Weights of a small image classifier: arch inception, held-out accuracy 34%.
Rows from block 8, named by matrix and row number. Rows with one number belong to one channel. Each number is 128 + 24 x the weight over the matrix's rms, rounded and kept within 0 to 255. All counts start at 0. Numbers have three digits each.
# r30: branch 2 reduce pointwise conv (model.blocks.8.r3.0.weight, 88x352x1x1), inputs 0-175
# b30: branch 2 3x3 conv (model.blocks.8.b3.0.weight, 132x88x3x3, transposed), outputs 0-16, a 3x3 kernel for each
r30.65:100128161098126100133133156180103107123117102133142134112104139097120173104118167115141135143102157124081148127135152140159119091156130091116118157141130117125101137163122116130123134138191122128111110125124128122143120137120105151162108113122095096149140140147116167159105158090255092098131129116133084122156109102112121156111169142157091110206106131132137143105119130139124152140170145132106117123123121136143119106082096153100104156138125132145107115134142131104163139102154137074118158091150104096122149173134099098128193118
r30.66:053147120123153094097129085143148169073091148191178142141128123127141147118113120167139148123129176141119144114136133075137092115152149130115150173108140162113118109175127128131101133163125130084105141118119127100138122114138132119144150118146114147126165161150204118174104175118150154153106120125133127098162127108043110125125138149084119135105115116126136125106109106126115117143158164142156126144172130146115103152123089152144125111137145161149130088174086149115114096155108080129137140154152131136153105147126155139096143110
r30.67:073099133072117116132150110118117105126121069138122142143116118146106094107111136130159140123132115124146159113134132114116122162077111154129110109145121133134123139127127088132119128118180127118100102114114111150095127167137123101132128140140139131129136103137134124103133116141095129094120088139172137104118159130139135153135114121096130089130115119127132119144143149123141131121102134137152118145125121119092207128083130170125133159095128096169134133109097114104135168130098145120098130134093127093100113143132125122143119113
r30.68:122109126120178175127130120134135178134132123128084115142122103111096093151136154138123130183125138126122158131153138140115123122114124138120109150134132095143162117154093110111118125126180135128127170117139128136138092165110127154144158159144139104136086142152154138139190066160136176098121088132141132203134142154093113110119145124141094165130118140130077125137140091140131116100112168162103124162125158168118121134139138136103126128172126144129182202135145140159117104167121085148135146126113150122171158120138180126121132129
r30.69:120104138138073151118084136112119093147119156126069138111117112145129061131105125154091124120121123143144153099138159151098147142123093196129115117193113130126140144146149151086117130099187128103108131101120130160125115142108157131092163102167119140177129111137130135131140136163108148133151120118134099123117128152109123114142101123142184123087158131125128135185147114128076128138103097151124163125135110125143106108175122096183141133156150116115136102128124143094116133135133193136123125158044108139142120123150124139159121139
r30.70:118148113101159122125098113111145129106141115152139104135143127131097131101125132134130099099163134143134065127116087135102138126126096123119117127100128109147161125123115160080105138109115120135143084143117083131079128109147163123192140118121116107099135126097146123126134134132132112115144141147139120120128130083150181093111122156148114168143112082152133147134172116125100133114079124075130149144125145113158125135172114127133123131180131136151126144144156137126130131123120165137133129058118129098128124150142151131129131090
r30.71:092120126106136110092128119098082118122116138106123159105125122130144100122106118098121114098140156095096148114121091121099134086117100106083121128140123108099168138118118118177167121121108113129128122150126127212119094137089125079162139086141105138138127153125110132130160114108144117116119120132142146078136166124124091128133094120126149115160118123184151090115117144144105138134187116103135086141124106102148136165123133114137127229138120148118124128150147111107160159088131119124111145129100132130114123100136154121094172108
r30.72:161159110165114132085110105171157112128129146143135116143162114126107129146153116104140117134095149125127148085092138110145096125117130128157175128144148119134164098158128178119149160168122118178130137137112123084126159114102086140127139128143181086117142164095165155128094167157135114144149179177104114092131104128143120156134150127162138124092135123150144106136137146143155127143140139148118132076134099139166102122127137125148132139135148138134123140146126136171117149139137163140160128143129126114108116147132126125166125091
r30.73:139131157125178163149087102098188178080137124128135116190116134173127103167139100128170113126157088105142178147109098133128119146104166109119148127119123109129169146112113157079114101106115151116124113132121109129118114192101126104117164114131125165113120121180087150127176122097122141131123138088155110103117168116127142100141148119133133111201130099134092153128098157137144118139102098088131107162135134115121085138107128089129098069124141130127172084104104118112104148134157169164130106084129139128112130094156162163135125107
r30.74:158143098145172138171156153132135115110102178157118118175113125104110147106126141111126102125138121155101166146132164126136113168124099128081127184100130143134079134145123117150134096139148151148132135114156163116094136106152121149163116192137140120130123133099131149129151120178114106125126137133089128179155106114132178162180152123090121114095136157176093127143120117114108131132097113151121120135156149138124211124113138099131094106143132145111123132127151119080138170106145107116126146125142156160107135131172138148132089130
r30.75:169103108144116182149137111100094160181108090093097134129118188139116100140164121134198249210115131148129131115128117135142093103132172084124119093128140147164140131134178105100125104145117104127130179143111141106141101103122091127089135101139159124127130145135134102085096095098085129183127118131111089117128118126126202149137123130154123123154127167124120113138163082121119141120123165133126110133115131141128104132106101114132107141179119150118115134132128130116111146123102104105128163121105130144158133101160127148123131122
r30.76:124092151128113111146110120125121096117112128114076138102127080121127128110101121116120108112146106180092131084150140128140085166133118119092086119105115165096087150172103125141111094111141099076102143100089129135175115129129104121117076114141144099134115124072127154115135154155146109128099082159144114094156129143125168145146124091154218133159147131126141138122105093161110142122153128134126159163149135139136185142126090137128139098151181117158129108130121084151170143126141151138113108202136119144130185123148119097105211133
r30.77:228132095155093131150143083206145095135167137220135094147125102131139129114112116127108144122100148170095121129061124118112093218097102145135107144122128119146097113138169164152091125163112147095129176124117127147168125132173108176158126130088138099125132124153108127131132097090149119128183132068097116127124112088109107106109110158139120123101153099099129134117164118122120127140128145130152100117151151132142135101137090158132131147103156124110123159103182128124163137108137086113123099114135172115136117086094067123090182124
r30.78:182159151127129157106138121118118097140136103151135124130084109142164114150144128154154160138132083166119109152200132116139119115146220104127125183120126142107143104167102123108176119177182176111131088083135126139147164099151127110110112197111146117151130129147112117151144141121111135133146143127142106097111101105113118113101132106107168114141131118110134126124110179124085125109142096134140130142164118150129188127136160091170129120106116090125114132121151143129106081106131139109133151123108161131107133113133102138109076133
r30.79:142132128155114160093183146114152135122086153133118122105144090120109097099144123124150126141127079114109167144127103149117118107150101112113146121128109194137113125124129105118163109136160135111131129114150160136124110136136139134090111135129145129134125141104134101087138169149164101124186106219137090095161097128114104124123115163097117143148090134110137136118158146136104106125161206102090159103116126128204115082134088175140097153085145114086140137121094128123148119150186190082144127123121082095130131125134141123135140098
r30.80:207091133053087078131129094100113122136091094127119136166156111125201133095116125146150165115148100205127115164149123067127145159062205108162113135126137117138107115130157148164155101116158192124108140127135160121103134129147197119120132142112144139126142170132117118152119166139150128111126142161139125136125088152166112156155107116121116124145108133139139121116119147094113122129109131096123146115098096155100134133138157140126170131119162133119129095101132095127127119134114129112117142147108099129128127064179111136131145110
r30.81:152134111143120108135118149126108149112131159119112093126136127127146107133119117111158111157128110150122135109102120157098129122102118098172108153140116105132144134127097149136157120139125121126118123134129124104157113181141118090162126175150154116114099118131095107099098136174136129128153076106115093127233118133137118141161147143116138103224125117128119102136121081124130115127098157141139110090126185127117142086133095134122109152186163155116109129104092119123164155116153114194127165122125117159116145079121177171108142141
r30.82:078105128138139125063151118108087148114128127139169116137141127185151155123162094118106125089150117117129160124138104084121158102131091096129127157107156124161170118119121122159140132102136076126132103134144126112141168124126127070133105141158145108128121139155155138141125131146171119104126146163186133084095131126142094186139121086159150133171171111123122143102116127160118080114168166118117133130132111133140127119110110149171172134138142129118170066103140134129094110106133208096097168135142129118165114101155129155154188148
r30.83:172134151153137142168148148085119149122135135117086107163144154102139118151127138180119152137148176174142132160143127100156096140113040110098128124115156228130137194181104116136103185113135152096140114107127098122113108138125126172147131164097110119155126105143173142138138106195100140131100107127133160082113121216142112100144095101129138107147153128153123072125145134143146145153133103106086135124104118130159126117160164120129161080128130137163094127100084112147178112153097092160151140126123126136126146108092201163114147193
r30.84:128128139113116091126148128124172159073139088117168150157126081133134128128149115081089110152142161160130133160154176110119122129091131142088047130149121146143121131174124133145150110134158135114136149149130117134141138148104139145172144164128171132161088140126152139163123147133134147077147156128149140078110123149191131149127131136114122123129153131140150160150127132159135132096125121099056139133174154164103181145128111088131180113130127125128117141093176105122127107105130169113149120126132133152155123120128148130117081128
b30.65:087124116079086103114122127107099121111103094118117106123121121125145184118102147100116106143137113132109120122120118132115135221191160142087082132121113133128138101127127078109107093119129119102106112122128121142112133134136137162144105129116118122132124144149119117102157114122183116135156179128152124122118102081131130135085123149102139107118131127127134087118090126064095169109143154115142166100113114120120128128068122156129114123125128167148176135146154
b30.66:111109080114094124154135137149104119110098130104129128154108153126167151114141152151122109132129100133155183125138122108112126145084086120157157140114112107119123149138141117106146104059155139073117140130156117082113186145126134129129143098108126111136108135130100101110065122113143160110121166134127101127127138146131132133137147148105123108106118110142123084126118106108139185113128149112108158105092144137119120168084123125114127098072096119096092129099131
b30.67:095088109126114136165128140121104121100125119151152147133136176111122167098126162156145160105083129072076123131150131142149124162139126177139176129089139127102124140120126116130126081116096115116090140125099170177135112132155094142190145122156118136123133133126162172154134143156137146131124122108156128130126130138113117129127159176115121135130088099127154127120150123074128136164148094157130129156104100131152138139157139130115123110130138112147126120146122
b30.68:107128142133142170101118147107123131120134142130137121139144115137144133146131147139156142128143123127147125101139127126174134071126100090098124092127144154130113148146140118114116114114147125136160128127126127129137124152171148131149133148131100130101141153126146119107126135128115130131135158127130129118134126128129129139114125148152144124125113136134127097122150115129143169148113124129097114124113108153141107175133113123119122055122148078110129129116118
b30.69:123054110109118150155143142135150145109133141148121142153126143119130175140105145122143144132132143135123126097131135101141122092104131127097097149148138163157140113142151136128120086126092106112104081099118121144145132137146143122129080103125169135145141115114115136155147125124125135108140101097127133106127160126098086116133127129110128129111101105124118091104125099080136128145145127116121155112116128171171115172180108165135121098119163070131164041100123
b30.70:091127086105127103110117123128137133166172128105109084123115100160125067147110075128141127106124131111110139178173151123100115115095094107108097159173181098114147107130137106122127150152133122110112155152123147132125133123105138142114113110108163140136141137113114124108132134141136133129128129125130140123173181158150143157128128108127144128128134122124132128130144104126145101115113109096128137128155143123130125125134103094109095101087100129130115139154157
b30.71:151146126117090108130110067103129135181172137142133147104108165127137177131126104111143152116130138102094126125120110094088087138125140056107107103157138117124145108133101141131118117121128140129114133103092127132114110130175138121177152089101120128134129109133141149154135139139137111140127100166109111101128141146113125157167131147129111145137118111204160105151130122126126093142128169113093132084109097140108171134096129140122131121117129114130133112145109
b30.72:132123099131128137122120133081117125122118123136128128163151098176116030166142084153143125130160150124120127115138141150158189143136126112176160126153152097116125137134143161162161135128156085128130097150134124123123110127131132129106135137121139139139131159132107133127118092081133110101138124126167139169116093117079058074110120125104113134106134109128107122171121123152119136137147110124123108128133136142127181169119094151137089124119096102083092121111124
b30.73:126132116148118118091140154129094132145126166133141145117139139126127128116186166180179186109131143114092099104134133157167158069087077141132126080104149132111093125135117124081070161145125099134180114189169139140171106114145105148145147170125118118138135130135147160144151112126123118140124119119118120153136138114125139138081128136096099144097099100117113120131152113143122109119122128097107098114105117166136124215171139114126097125140147134126122145107066
b30.74:089109114173166193151162162167150094111123137121119100122118154106129127108100156106123124106096136124124192126138148120158101142131101131158193113122119094105132102130131134150134134149105123122096125121135134135142220076061205155115112124092157132132140106120167158146130139133102125134117131131119101118101136138114108096194145143170143141183158131085121185106131158168140093138129121153119105091099141091118126069129133112124155138144152128104142135133153
b30.75:172129092201162151162122119128125123160154112165161149112110120116113167086154164104101096157185108209215161169174135129125115133136129140163150096113097101134137163170187131125170135130134124143172079093131118087134101107121100085127076106129154140156158134132104118101101110107140149134102122087167233203094065108121127126161134127117092135125104112129114100132130109092101163114137116109112114152141156099128072143143146131116144143092115144137146158121155
b30.76:102118124116079081152137129166181123093097107102099079135124148139134151111108147134118127139126133159130148135136155141126127148112130096086099149093094162130118122139141137135139124119100120092106141138101097129111148120109116080124123073132158126118108107124116085131129132138138133145152122128147146150107099143078084132124137134160112108183159144136164144131129142102123148150118143146117135136117136118152169090094148076101178115089100124152125135172105
b30.77:118105108127132145119103133145159124109122133122118128115116117087140121102101130103118104114103096130126172140120101142119132172186154148197214124120152115087095113126143157114115108141097139130167091132133120102126115128098183167108130115137128124135112138129145125125127152102124122119153204180146139159111106093105129125138136068134122089136149085102135097107137151031099188069111114140092104099119153089127129131116112138128119094095130114079146172109096
b30.78:094092082109098104139145096204128143113118130140158125127131140116150162080111143122126106112120123127139187127131121122121102131102081139137110125094123107122114152121124135120122130088122134113087130140179125154205155142089121135100110154085097092214113117150106111157121116125134133103104143140151111166138096147093065054154130141139129140176119130155151157158141122107134106141148137095160129103099114085145135091121170120169125116120116131150128182150103
b30.79:111122129109107120142126160135163118128127077153112111101156133146131150085077099120126131149136102172167087152153107122139135155118122091096139130112102135126094149124088133136172123115171123100116151126105134144151128144116109131154122134130179134143156117115161107111165106124161164117157143117135141130121144140107121123105164149116137139116155107173128078142121100110111119082200120105170123115124103118118111136088116130111119138120151151159182124118113
b30.80:087094118104091132113138134171134125142131101126116095153155125131129126119118136122131131133125140156131112110138124140122133148156136131170165112138139072107115129131118121105119165118121152155109119131129145155134180184127209124134160136115164136176140114128150099131103133122126126102127137137178154169092065126131126090189134199158114148131125138142136135132112131135120131146139111116148125129142114127127137102114169086080137144123139083115130125121147
b30.81:127124119167105109113130122093084130125098108141153120134146093140153097177152159088108110093126087104104092102148133104179143148180126134110089147118126133102082115117082118107109148125127128114123172124134150134153080127168111156157139106100130133121138129081140101097188195136149143135151150122139089123143156166133143142088115151104118113115122102152199090128192103120119119121224110139142083126094116162110092159123117142145134134089108166117140139149126
b30.82:130140136095119131121129111155129128128112116098103150114112137131134086121148112100100102097123133115130150123134112114128122107097109114122110121147116134147133156140096146120171152143194116097125126122100144124100129124123118117126132127139173181115104122108095087102115103084133150122145145163138085089136124115140132156102132104125140127112138117117130112126163166116135145137116115125129114123127102130117144132106113128136091099103129128114100124135099
b30.83:099113109149149130129148143091143134132166124109088110150178204127153141127112113149156150134127148136102099103117087111131099110084087120114136109150127116103105120134121127136098160170118127128102062079102113127135132096083133117120127117087131145129137132122146122106178160138121144134117142103137116112155166128086123133181113128122084118128128127064090156104156136127135097149120100145122117119147152156168115121142112107124134136160177079048122170157181
b30.84:107085095141122139135148136132132129072097127090100089116111133113118155116123137147160153146127141128101133117106132155122138126081075124128118147145129142176179129122128110084140114085129145131089100109069118127118159101105135108133130124117145145124147126130123107133146133114093129101096104103123090121156157148126129145157144131102119128116113111120133125129124121100101113129180216105151179099138138122138138103128147096123160120146158131128171128109129