A small image classifier, trained from scratch: arch inception.
Rows from block 2, named by matrix and row number. Rows with one number belong to one channel. Each number is 500 + 40 x the weight over its row's rms, rounded and kept within 0 to 999. All counts start at 0. Numbers have three digits each. After the name is the row's rms in percent of the matrix's.
# r30: branch 2 reduce pointwise conv (model.blocks.2.r3.0.weight, 60x160x1x1), inputs 108-159
# b30: branch 2 3x3 conv (model.blocks.2.b3.0.weight, 90x60x3x3, transposed), outputs 12-17, a 3x3 kernel for each
r30.0 101:500483496552549501494503484476521467531478489527614523546507561494578507504541524505457443475482558488441490436508467469504561550410558473509560494553520486
b30.0 111:527503571497506549470496506441456443423545467473527489515542525526497542539500472469475548512491525507523492527527543477429516533477408475486493511544536534550426
r30.1 102:460493420522512520475609423550558503483418429494441513459472517456487477481490580500531463458536477493552501569519528526468504481491438453513559487502502505
b30.1 107:458475441480498507450519477480439460513490511563521466436504460485523477509500494495491534480558455461518488528571597424516539497513517479463491495505559516563521
r30.2 101:555511460515554596556501488569401572570506537487529506479551543447543490536497471521487534487394536462506419596493518530473483497517513511470471521474477504
b30.2 093:446489459500500459530488580477476444564494556492528513450503515450501516532526489485442530468444493471465470500555506494519501488489542501478471568485478553460497
r30.3 096:482466487491440501509501516469484492494483623493459550541450557477533498467489547518512513457454483495508482501536498560539462521518464502538494431565491490
b30.3 108:470483465497459501485475467462505456452441527469545587550488460486499423584475496477458522532435468446531499451444524464451488504470484503499478481494506533528477
r30.4 101:524506459586478487546464518507542593494552558458509484500514498497475494486514557512553501483501487536614477454505509522488489428496492583513454495482539427
b30.4 100:393464403545543545502492512456490449500581522499565510417563535513515479460479460489532588468512507508541500532548411538491451493439487467464493530548481525505534
r30.5 101:551499488507483534512510509540547493447514446469436471525508498564529477521500471486545556523486486443485502510520505512506539477483519484442518470457377506
b30.5 091:529509479513503577428498482435452498519471521497529528433395469607426427624515468561529427508568567509484413529524460447489569512551494468454461404443524579524528
r30.6 094:619469551495492508508505501486511468550472496524527459493498524479505533537536525522554505463552628476496472567526465459522515412436515491481557502498507503
b30.6 096:507494500448492489470483495491443465496501544521510578532496435575422390617487493530480512526484523428493493489476563486476513514507446455501469470484551613570486
r30.7 095:475493548548503514535519547499455512573467587483471563513530529529508549524526572492534477535503525520499473473493484457453498406553493480522497458541497491
b30.7 102:513479475498513499467415515437490506493524518468558591421493446514459450635569499483437597513491516472486489462471519536412571519527529474464469437491503519599500
r30.8 096:482400537402577439480506441452433532498467499366513456536469480598474484451473478606510488522512545498531509551529531557505501564542562501486465551496495517
b30.8 095:475487493444468486597538503549624453494498437447498516536494555479532537440448512495519434510558502479497454452509461522469475534509437543618544504454500394375446
r30.9 097:498500537520521455554530505541468498500484498509569546513499526552552494503529481492498437501518508507509508431506488492462425475436498532503458528510533463
b30.9 106:543439455531501571477580438408491479433492552459503508496539507520543507550515497521474521561483547464574475529513474553477535521613526441417459479430499507588462
r30.10 097:510457465470522511593469503503494497466493476495579513554510451492514512489498485555506508473508470507496450447512473467492471445501504541459501482427455490
b30.10 111:529487519494482550439449539472499466492480452512443444447495502541489497554499484501485512532500549524460452534525468458481487530532471497441489483460511501522469
r30.11 099:470396578419486534445503541484428464513459528522523479480500509533493449499533548512458505486496513448486471484469502536501600571457517442506524478447507452
b30.11 081:539486497503476447600475545488515411505544504491565506523487446552486463553491508414483505485475537467420503501514441543543475429471512501450476461488546494500529
r30.12 103:536487535545504560502512519556515490562491512479505453450534507553504389475482517534477583515507502515528474512488581548488484565549522445459536370491506449
b30.12 102:488495494471483470434445492446450503465491491433499490505485594490451431507501466585425524488470512498528514447477497432499474529509479522534504484487543488522504
r30.13 095:498505460596461451500508513450555445472511530446497519491498536507513502434488502526564469514469500515488552495484505586505432536466500492512488505458535467
b30.13 097:446500475499481485525557511437472476488502475484524480589521493531463429507500532443566466499508465509508568546579500540519528504483450481546532574503500468448494
r30.14 094:518551444407494533493431514487455500507531516477493463580536415490548525486497538461544501495503484459454439481499461495483504496479522511521511574439464549
b30.14 085:457458433538534504478521483506532470481527508530554531514513554489467567446468539551576461501469438528418418448485502504537459436399440506543536504469494440415500
r30.15 102:486430439546472474557475473512610612518489476446561513465437481556464475568490493524445537507491515501524488499496486469496466496515528573530513512542544492
b30.15 087:503509553491463500528513520506498485475431487469458383496474535462479462467487440502489452457545522442509514485511456505560508500515544501454538481554534510439497
r30.16 104:493409498535491409528498510483492505485500477529500424471456527527492481499531542473541454461479429557434471479487480513504497502469553474497496501542553499
b30.16 127:502472464519497463459530522470461471476503586543556525501484524475552512537537477523484466523530493465462489519492445521481459473468509510510514498488514479550524
r30.17 100:455508467630493502477481499537521525522485471518462554449501487479510384499503535467499496510559543553506464594468485528521522483482483505488479533498506510
b30.17 096:507541522423457521451495545486518497579493506485498481503464494465450484531480512481496572432532529436501588470572514492471504477482481446456482457520503635558512
r30.18 101:466534445513526500550491499493552549450582482500522458448475628505470528557444501497476456434481537486480511499522514519518489472509510474481472468475466494
b30.18 115:494480529486464458453477522497515505489490504473490444534464549475509524477499466480366494490482523466498508483506508508491473549552492541483497528469565456477473
r30.19 093:510547483492527502561433537480485523497450504541484481509517442528489428466367527518501564559490509484533481488537497500506513527534508530488533499635538476
b30.19 105:518492433438495484482537531487472496455495487494495479538514539490459512470456512495509469502508478474413435450482440472479467478470506539511495484552484508439469
r30.20 107:494545486488586486523463512446529547482492552557539514469491547507533520529500522619594482518455525485528465526480481429508529552520490490460511497492456459
b30.20 107:508531474509518455493501509521519490446477544486465486502525588498575533384441446445448522547465518497550543503503507500499504482560462491532496471455499435492487
r30.21 098:538504458461521488530502507423484541493494431540458488501458534453492543486549483467460417500434512493550562513506513453508458525494462476480499506609546481
b30.21 096:552497551498463443489505544471507500470497519445466501519530473503509523490522491474456439452550516558464526529502474478497473470550543548574510511527555443467498
r30.22 095:417525497578543495483589484577514558449512534484453589502527558477559492408499497494463484527561550511476521483475500465550531493468493455454483518507537497
b30.22 103:454533467514459532431460457508481495450519510439502476495506542425531416490452444484439581532481451457597538539510504479467438548516515468489504434444488484557471
r30.23 099:527507448425484472494499497495539526504501418517501580534500527515444489520496498494509495550573462427519515514528514498500469444527482463463510453492436503
b30.23 123:457459520497381539489520543488472471461500494484495522456468499478478427495478452475464529471537465453533478529491516479443503528513490511484534487491502488526474
r30.24 100:424486520591528432461607513509425486555507488497506496528497555547542503462502525450531475498496422472574525526539521473528460482537474479527503505583502366
b30.24 099:480489391500507489545446472496475462493507501447557484474565414460500459576517474439409589575450461439514488458511495448473514474467511506500557507483503522645555
r30.25 099:469525518413563480499471507518522477494496503477507496529572469513507561490518504486490497476497505496462503470464456458499474432497471430416521452491499478
b30.25 103:485478530490468454436456576505501447488478540472523532414397512434494476500477454534493502495479482469521491545472483494468513496547557498542598479490466426500478
r30.26 104:505468533489502505576433478490498521507487529480513468487524485464505505494490505479512536504576511489499527431444486431529487476444491491494543550644506455
b30.26 113:507482477465458480454451488468452473490433503472459560495510514502501440458526372578546488497507507459489509505495459510448482533446488483523597497534563532466471
r30.27 102:483504497514528558496457548519467496486474510511566501463514536500529496504514502489506469470494513518537482417514550424498494607492504503453491444564521579
b30.27 094:559510550431470427386467464544542512497491562407472514678508497548539496456487514464469473547499491500508578441438454480473521500529523550500478525526521416470492
r30.28 094:507491499492443502459561542474505494515532513468474458499462472507423558467534572502498565494485467510479446452514412394505521476522499488526525477440555457
b30.28 097:523459526601476494547513567444442451517516501520595565439516525550485430512539533476479532493519445443479435563500484496472528460425463550444510492451503509604507
r30.29 107:566526462510487516528404508537553497502545415465415490540569457485511567513542475458551461496488504488444461617500496606445504477578585574567539553525434500
b30.29 094:488497460492432459360455456500463481466493423523507464507513503506484474469474500508512492491550561523498495479432456475489442508472425476554566586532501506439450
r30.30 103:526526452514482467474490489500450467420466503495544430507497453475487486459494514514517495532485468489488476515407455482457501476544490517432480494420510458
b30.30 089:477473489529541492479534554495507453500496451495492485476487502453505486495533502482465572513477542488500521467472551440473588519527456484508466540491481463478493
r30.31 100:549462492494501564456485500587509489501512551528534495516465492468507474551452560515542507502479479512492514483434507460491446407454500464448497506467517524
b30.31 110:504467523505467500536529486504512518525488492559524495466470434515505488559480417463468516556455606442500513517486471498521551559670570475466436424398499537500498
r30.32 101:493484491613459557503648457551487458528437520498479458533543481522535490468496604497516491513461501458497483498487478434453509433456477527505451604493462478
b30.32 094:555482559545467548516495484527517496498507480472515481502547519502540512504547521514538497561521484461505467440470531502513492470490500454486457398466530560580505
r30.33 103:513492439474483577448413464484547482456529479520527435479498466458466482453489455584535537521487486497562455400505524479499396505527490489510495519440495497
b30.33 098:534532443460583457434505480535534532503522474477409488536494494547469531494470464481487479476494484526479523495493458477455468539548479498484476440489513448489498
r30.34 103:510469508403482531436503511483432615492499504512513497485511501477510588514554506472488502513527516483489473497509456481484470409534468501484478482422495478
b30.34 104:491457476528541494518450501475521445625503463480485410513498500512494435515506455440464538480464521460512484433468508512448522519504529565507576507514548501519427
r30.35 102:534513497606453523486521520550501533505515456493546473459507582564532496533485577370537453500460507475452455472493500491484466507504474466484482473484481511
b30.35 102:526487526474501503488490524463485498481533541489578562470541490534509440576553473517418479524486513393529478506541497527479515479497477457459481428424534600567522
r30.36 099:490465519494507449504422485501441485500598581461494501529486495505551487450569450495432572493512377503590501505484513520479563424525500508462543490433457541
b30.36 077:577513487548481469588504524486464493481521505534519499503518451504471504476471516498563458484463471524433447439501593512588530432444500514529522467454501438459482
r30.37 110:504493520505501525454481469520524476544438543465505490500478457454450469463494460491488467515535541525468522497501462517472502462479455456500495508419474507
b30.37 128:510502595548470466513476498501504506601538524550540539488454510527513471457488475509477498475506508481504435479485509555540634470557579550519539490483486461452446
r30.38 100:502421463426474448473449468458441465446490541489485445464502466488397429504501391523418440487550461500495477402526535530532511543467520513460501497433465503
b30.38 081:463475531472480452501517492503498445519440496494476552562476392501488552496513543418558491481589503535536426443428481459471512459518493542496512502514576434419443
r30.39 102:556564515431471570558498485525500532497560484514490485512513516452483532496551433487476479474497578470462529531503491449523555449499506509497497436499481469
b30.39 103:514520473515574477445495503491504502514502473430500454517466467505454509467554502492459469523479487474473461479472445478445509564521444464463486529516506469489444
r30.40 106:532449499478526541467444478537539471378403538478490410479560465468466458494407508475513615493524420513454483490520467502501556462424548508496469516444497532
b30.40 092:556505495512500475541556430510489474464501496466530495485502536450483518488451509507501461516472510492452524527559488548522517487477431505556506495516531446488528
r30.41 107:484462537505493490530526538491503494498514528475523474499520558517464468483526533642462565507434514458501481509516506481498539421482536462492517493410471464
b30.41 096:508512438524530480518512503519430434509488441499569564535539551546486452451481604513451559452490558438458514502461480494499495425469488560493437491475517475589553
r30.42 101:467501441384450484522563459495525497499431538454503559489501493501473467519525465470492508542601488514581539483547487521492481511549419484532513528598521582
b30.42 099:558541502481489486433509546438466506467467516528443450499508498500512478538509467517478489463586509457565471452483482467477484458463410563515521481513498493453503
r30.43 098:526520538531510512504512494487539470493533503492504537561528532569472522565490547464512499451462496484560552508509554467477478582498622451507448460505441455
b30.43 114:567544493477503518425461480520559495519502443477450409458518515511482517546502517472478527533503492543505505503507446463513447496470456498497521443491456477504523
r30.44 096:511521555492570511499489454533498532548536476531458489480531508455525453465630473513494500520531513517483460516489461498501517583491484527527502498601518499
b30.44 102:479489490461454507482488490426464483476468573499549618482483502567482489522539554556461554498503537487517467479474483430479500483483452498463503479448491540534504
r30.45 092:509532473447533475512474442464515550554547443469470524456424455534476497510488520389512490494482493504503597543497480560433488505562468446513501477573492508
b30.45 080:581512544512418480541511498497461459501477437389471474498483472445487497534489499521578495499501501470489451461524532495563541500440477508544531498511499432402475
r30.46 097:471566556470544530435502553515509519507497508534494504486451541537529457475475435518487605469489476508452529530461452499470412417454349544465502534542490471
b30.46 087:477475457596525356496477476482458491459457514422489436536566525510512522536490512464620532493502462416471433426491454509539547547464491471503512501510478507467491
r30.47 096:474498500531493514538507511494554498504536523493503488505483521482478485551474448475511487497473545455506413615496587563483515504527501510497448434398476490
b30.47 098:530490485484521478463462498466428462486511443503482489523499430501486418494456495476400477475417478475446542461488493492499526524436438461506512510517535503530521
r30.48 093:529500574436466449490436497461518452523496595514497520520494428505529498402541432427556442455514566467477510576544550528550453507502510516497474437381493513
b30.48 079:513507525403547466434443492479481459471492485471462495499489409609454516526461566491555497515475534399422500468488431488503506546449448533512511490507496523495530
r30.49 104:485484497564467506473529470504524570491509488510582524474506528510489492511452552457505462504497492438463451516477476515471412524476510554505487556472472495
b30.49 121:441421454499498518483441443480504439449443549439447523517470509533584486487506502473502529609491473472564439508473591516448484495524453440504519482505567552599474
r30.50 104:459463478513500505495499507511550502516509466508495535570477458452547616542491464534514483530556506532489511438527475514525485424437468542512477570467558492
b30.50 087:509489590502486503461574462490540503522557550508476473525544517518557535459514570496560505495507495466524478525481476498477496483533568514524544487479490538546528
r30.51 099:461516550485462474473494427479505444436460500465508484500491449515505439526441501507513506505501520547490543581570504523477605553565565487516547435556485505
b30.51 088:539483440503413404476454441489403445428489448417415450515476498461494482451463492515546414480494462519557495429497540492535533511494449575627548537488485406432487
r30.52 107:505514534575402434478480547513543448499544537488498537567461512476535506450514557519520501538513576476515459629502500447452499519479491502435479508498432549
b30.52 103:494520555497465536503492519503497509570517546521520485400466485602481442526523528443504507538430496508474508436485582504478509515499448485457434416515508531624529
r30.53 100:520591442489531489453508498522559488516591475459452517537462511477492523554502496508477471546501499542446459604448487596497529477515500594539525515550529497
b30.53 101:479429485578462422530487473550471508496498453447499454567547467504494494487504515492555475486498475523503553484498442445484516484512511500525493599540499458435536
r30.54 101:508491465503512564451527550604477541496501499447489471509476492482530483432499558439517452467498504523439498440529507428535629434499469513598570474501558490
b30.54 089:520504483538491481520520471463483417503538499489510548461502456501501484466483437451528481416506502505492494519498486510552504486491542454483457531509513507459519
r30.55 095:510528422437505488529470539487487502497523543479530479507533480494518505502459503498469519491544606522479417500477504504456494502498472481451476450481540520
b30.55 089:505479497488490487447487458472497485507466504523524571528498460483493515506464531447478489509471529475427503481473492517473459536491456513506504533549559484502470
r30.56 099:541522449568505470522494471497485552496528387493493530507500463534454500439466509541525513518573526482484488482497513422449544531514520527413497489501503513
b30.56 098:485563567476494504430532448507508475475487477523531498501480559567500469473466436494473444525489499611584488504522559484419430554504449544560500499522517485464446
r30.57 097:477506426481549545451524531559607518487559538467546507510511513496508578468486546489496545546540504499530447493479497502455473512505521457479505506581518561
b30.57 100:530464528474597529504506478466502531478462512502482479514498479486493455519479505526491488550463460490519521515517498504451500569555464487459479484478509474583537
r30.58 097:509483507488468482479426494500529492528507506453482519607465448492506518486518469535496492490427465423531525523506515496512497538537500512493483478520455470
b30.58 110:453487474476444535461509539518584507548528478545530443497505547504506561532514505535534519469518533522528429468494413493482489501446473525554558520489484478481498
r30.59 108:503447534500534526434521576432532444493625499512527508533473457484493564514497545489569555479435483501504506525501531475493511518498503489488538534495479492
b30.59 098:495509505503528513580401461506490513548485479485501470497546455493496434451504486441428576530442503448451498436449505511469531474481535496484556524480525431536545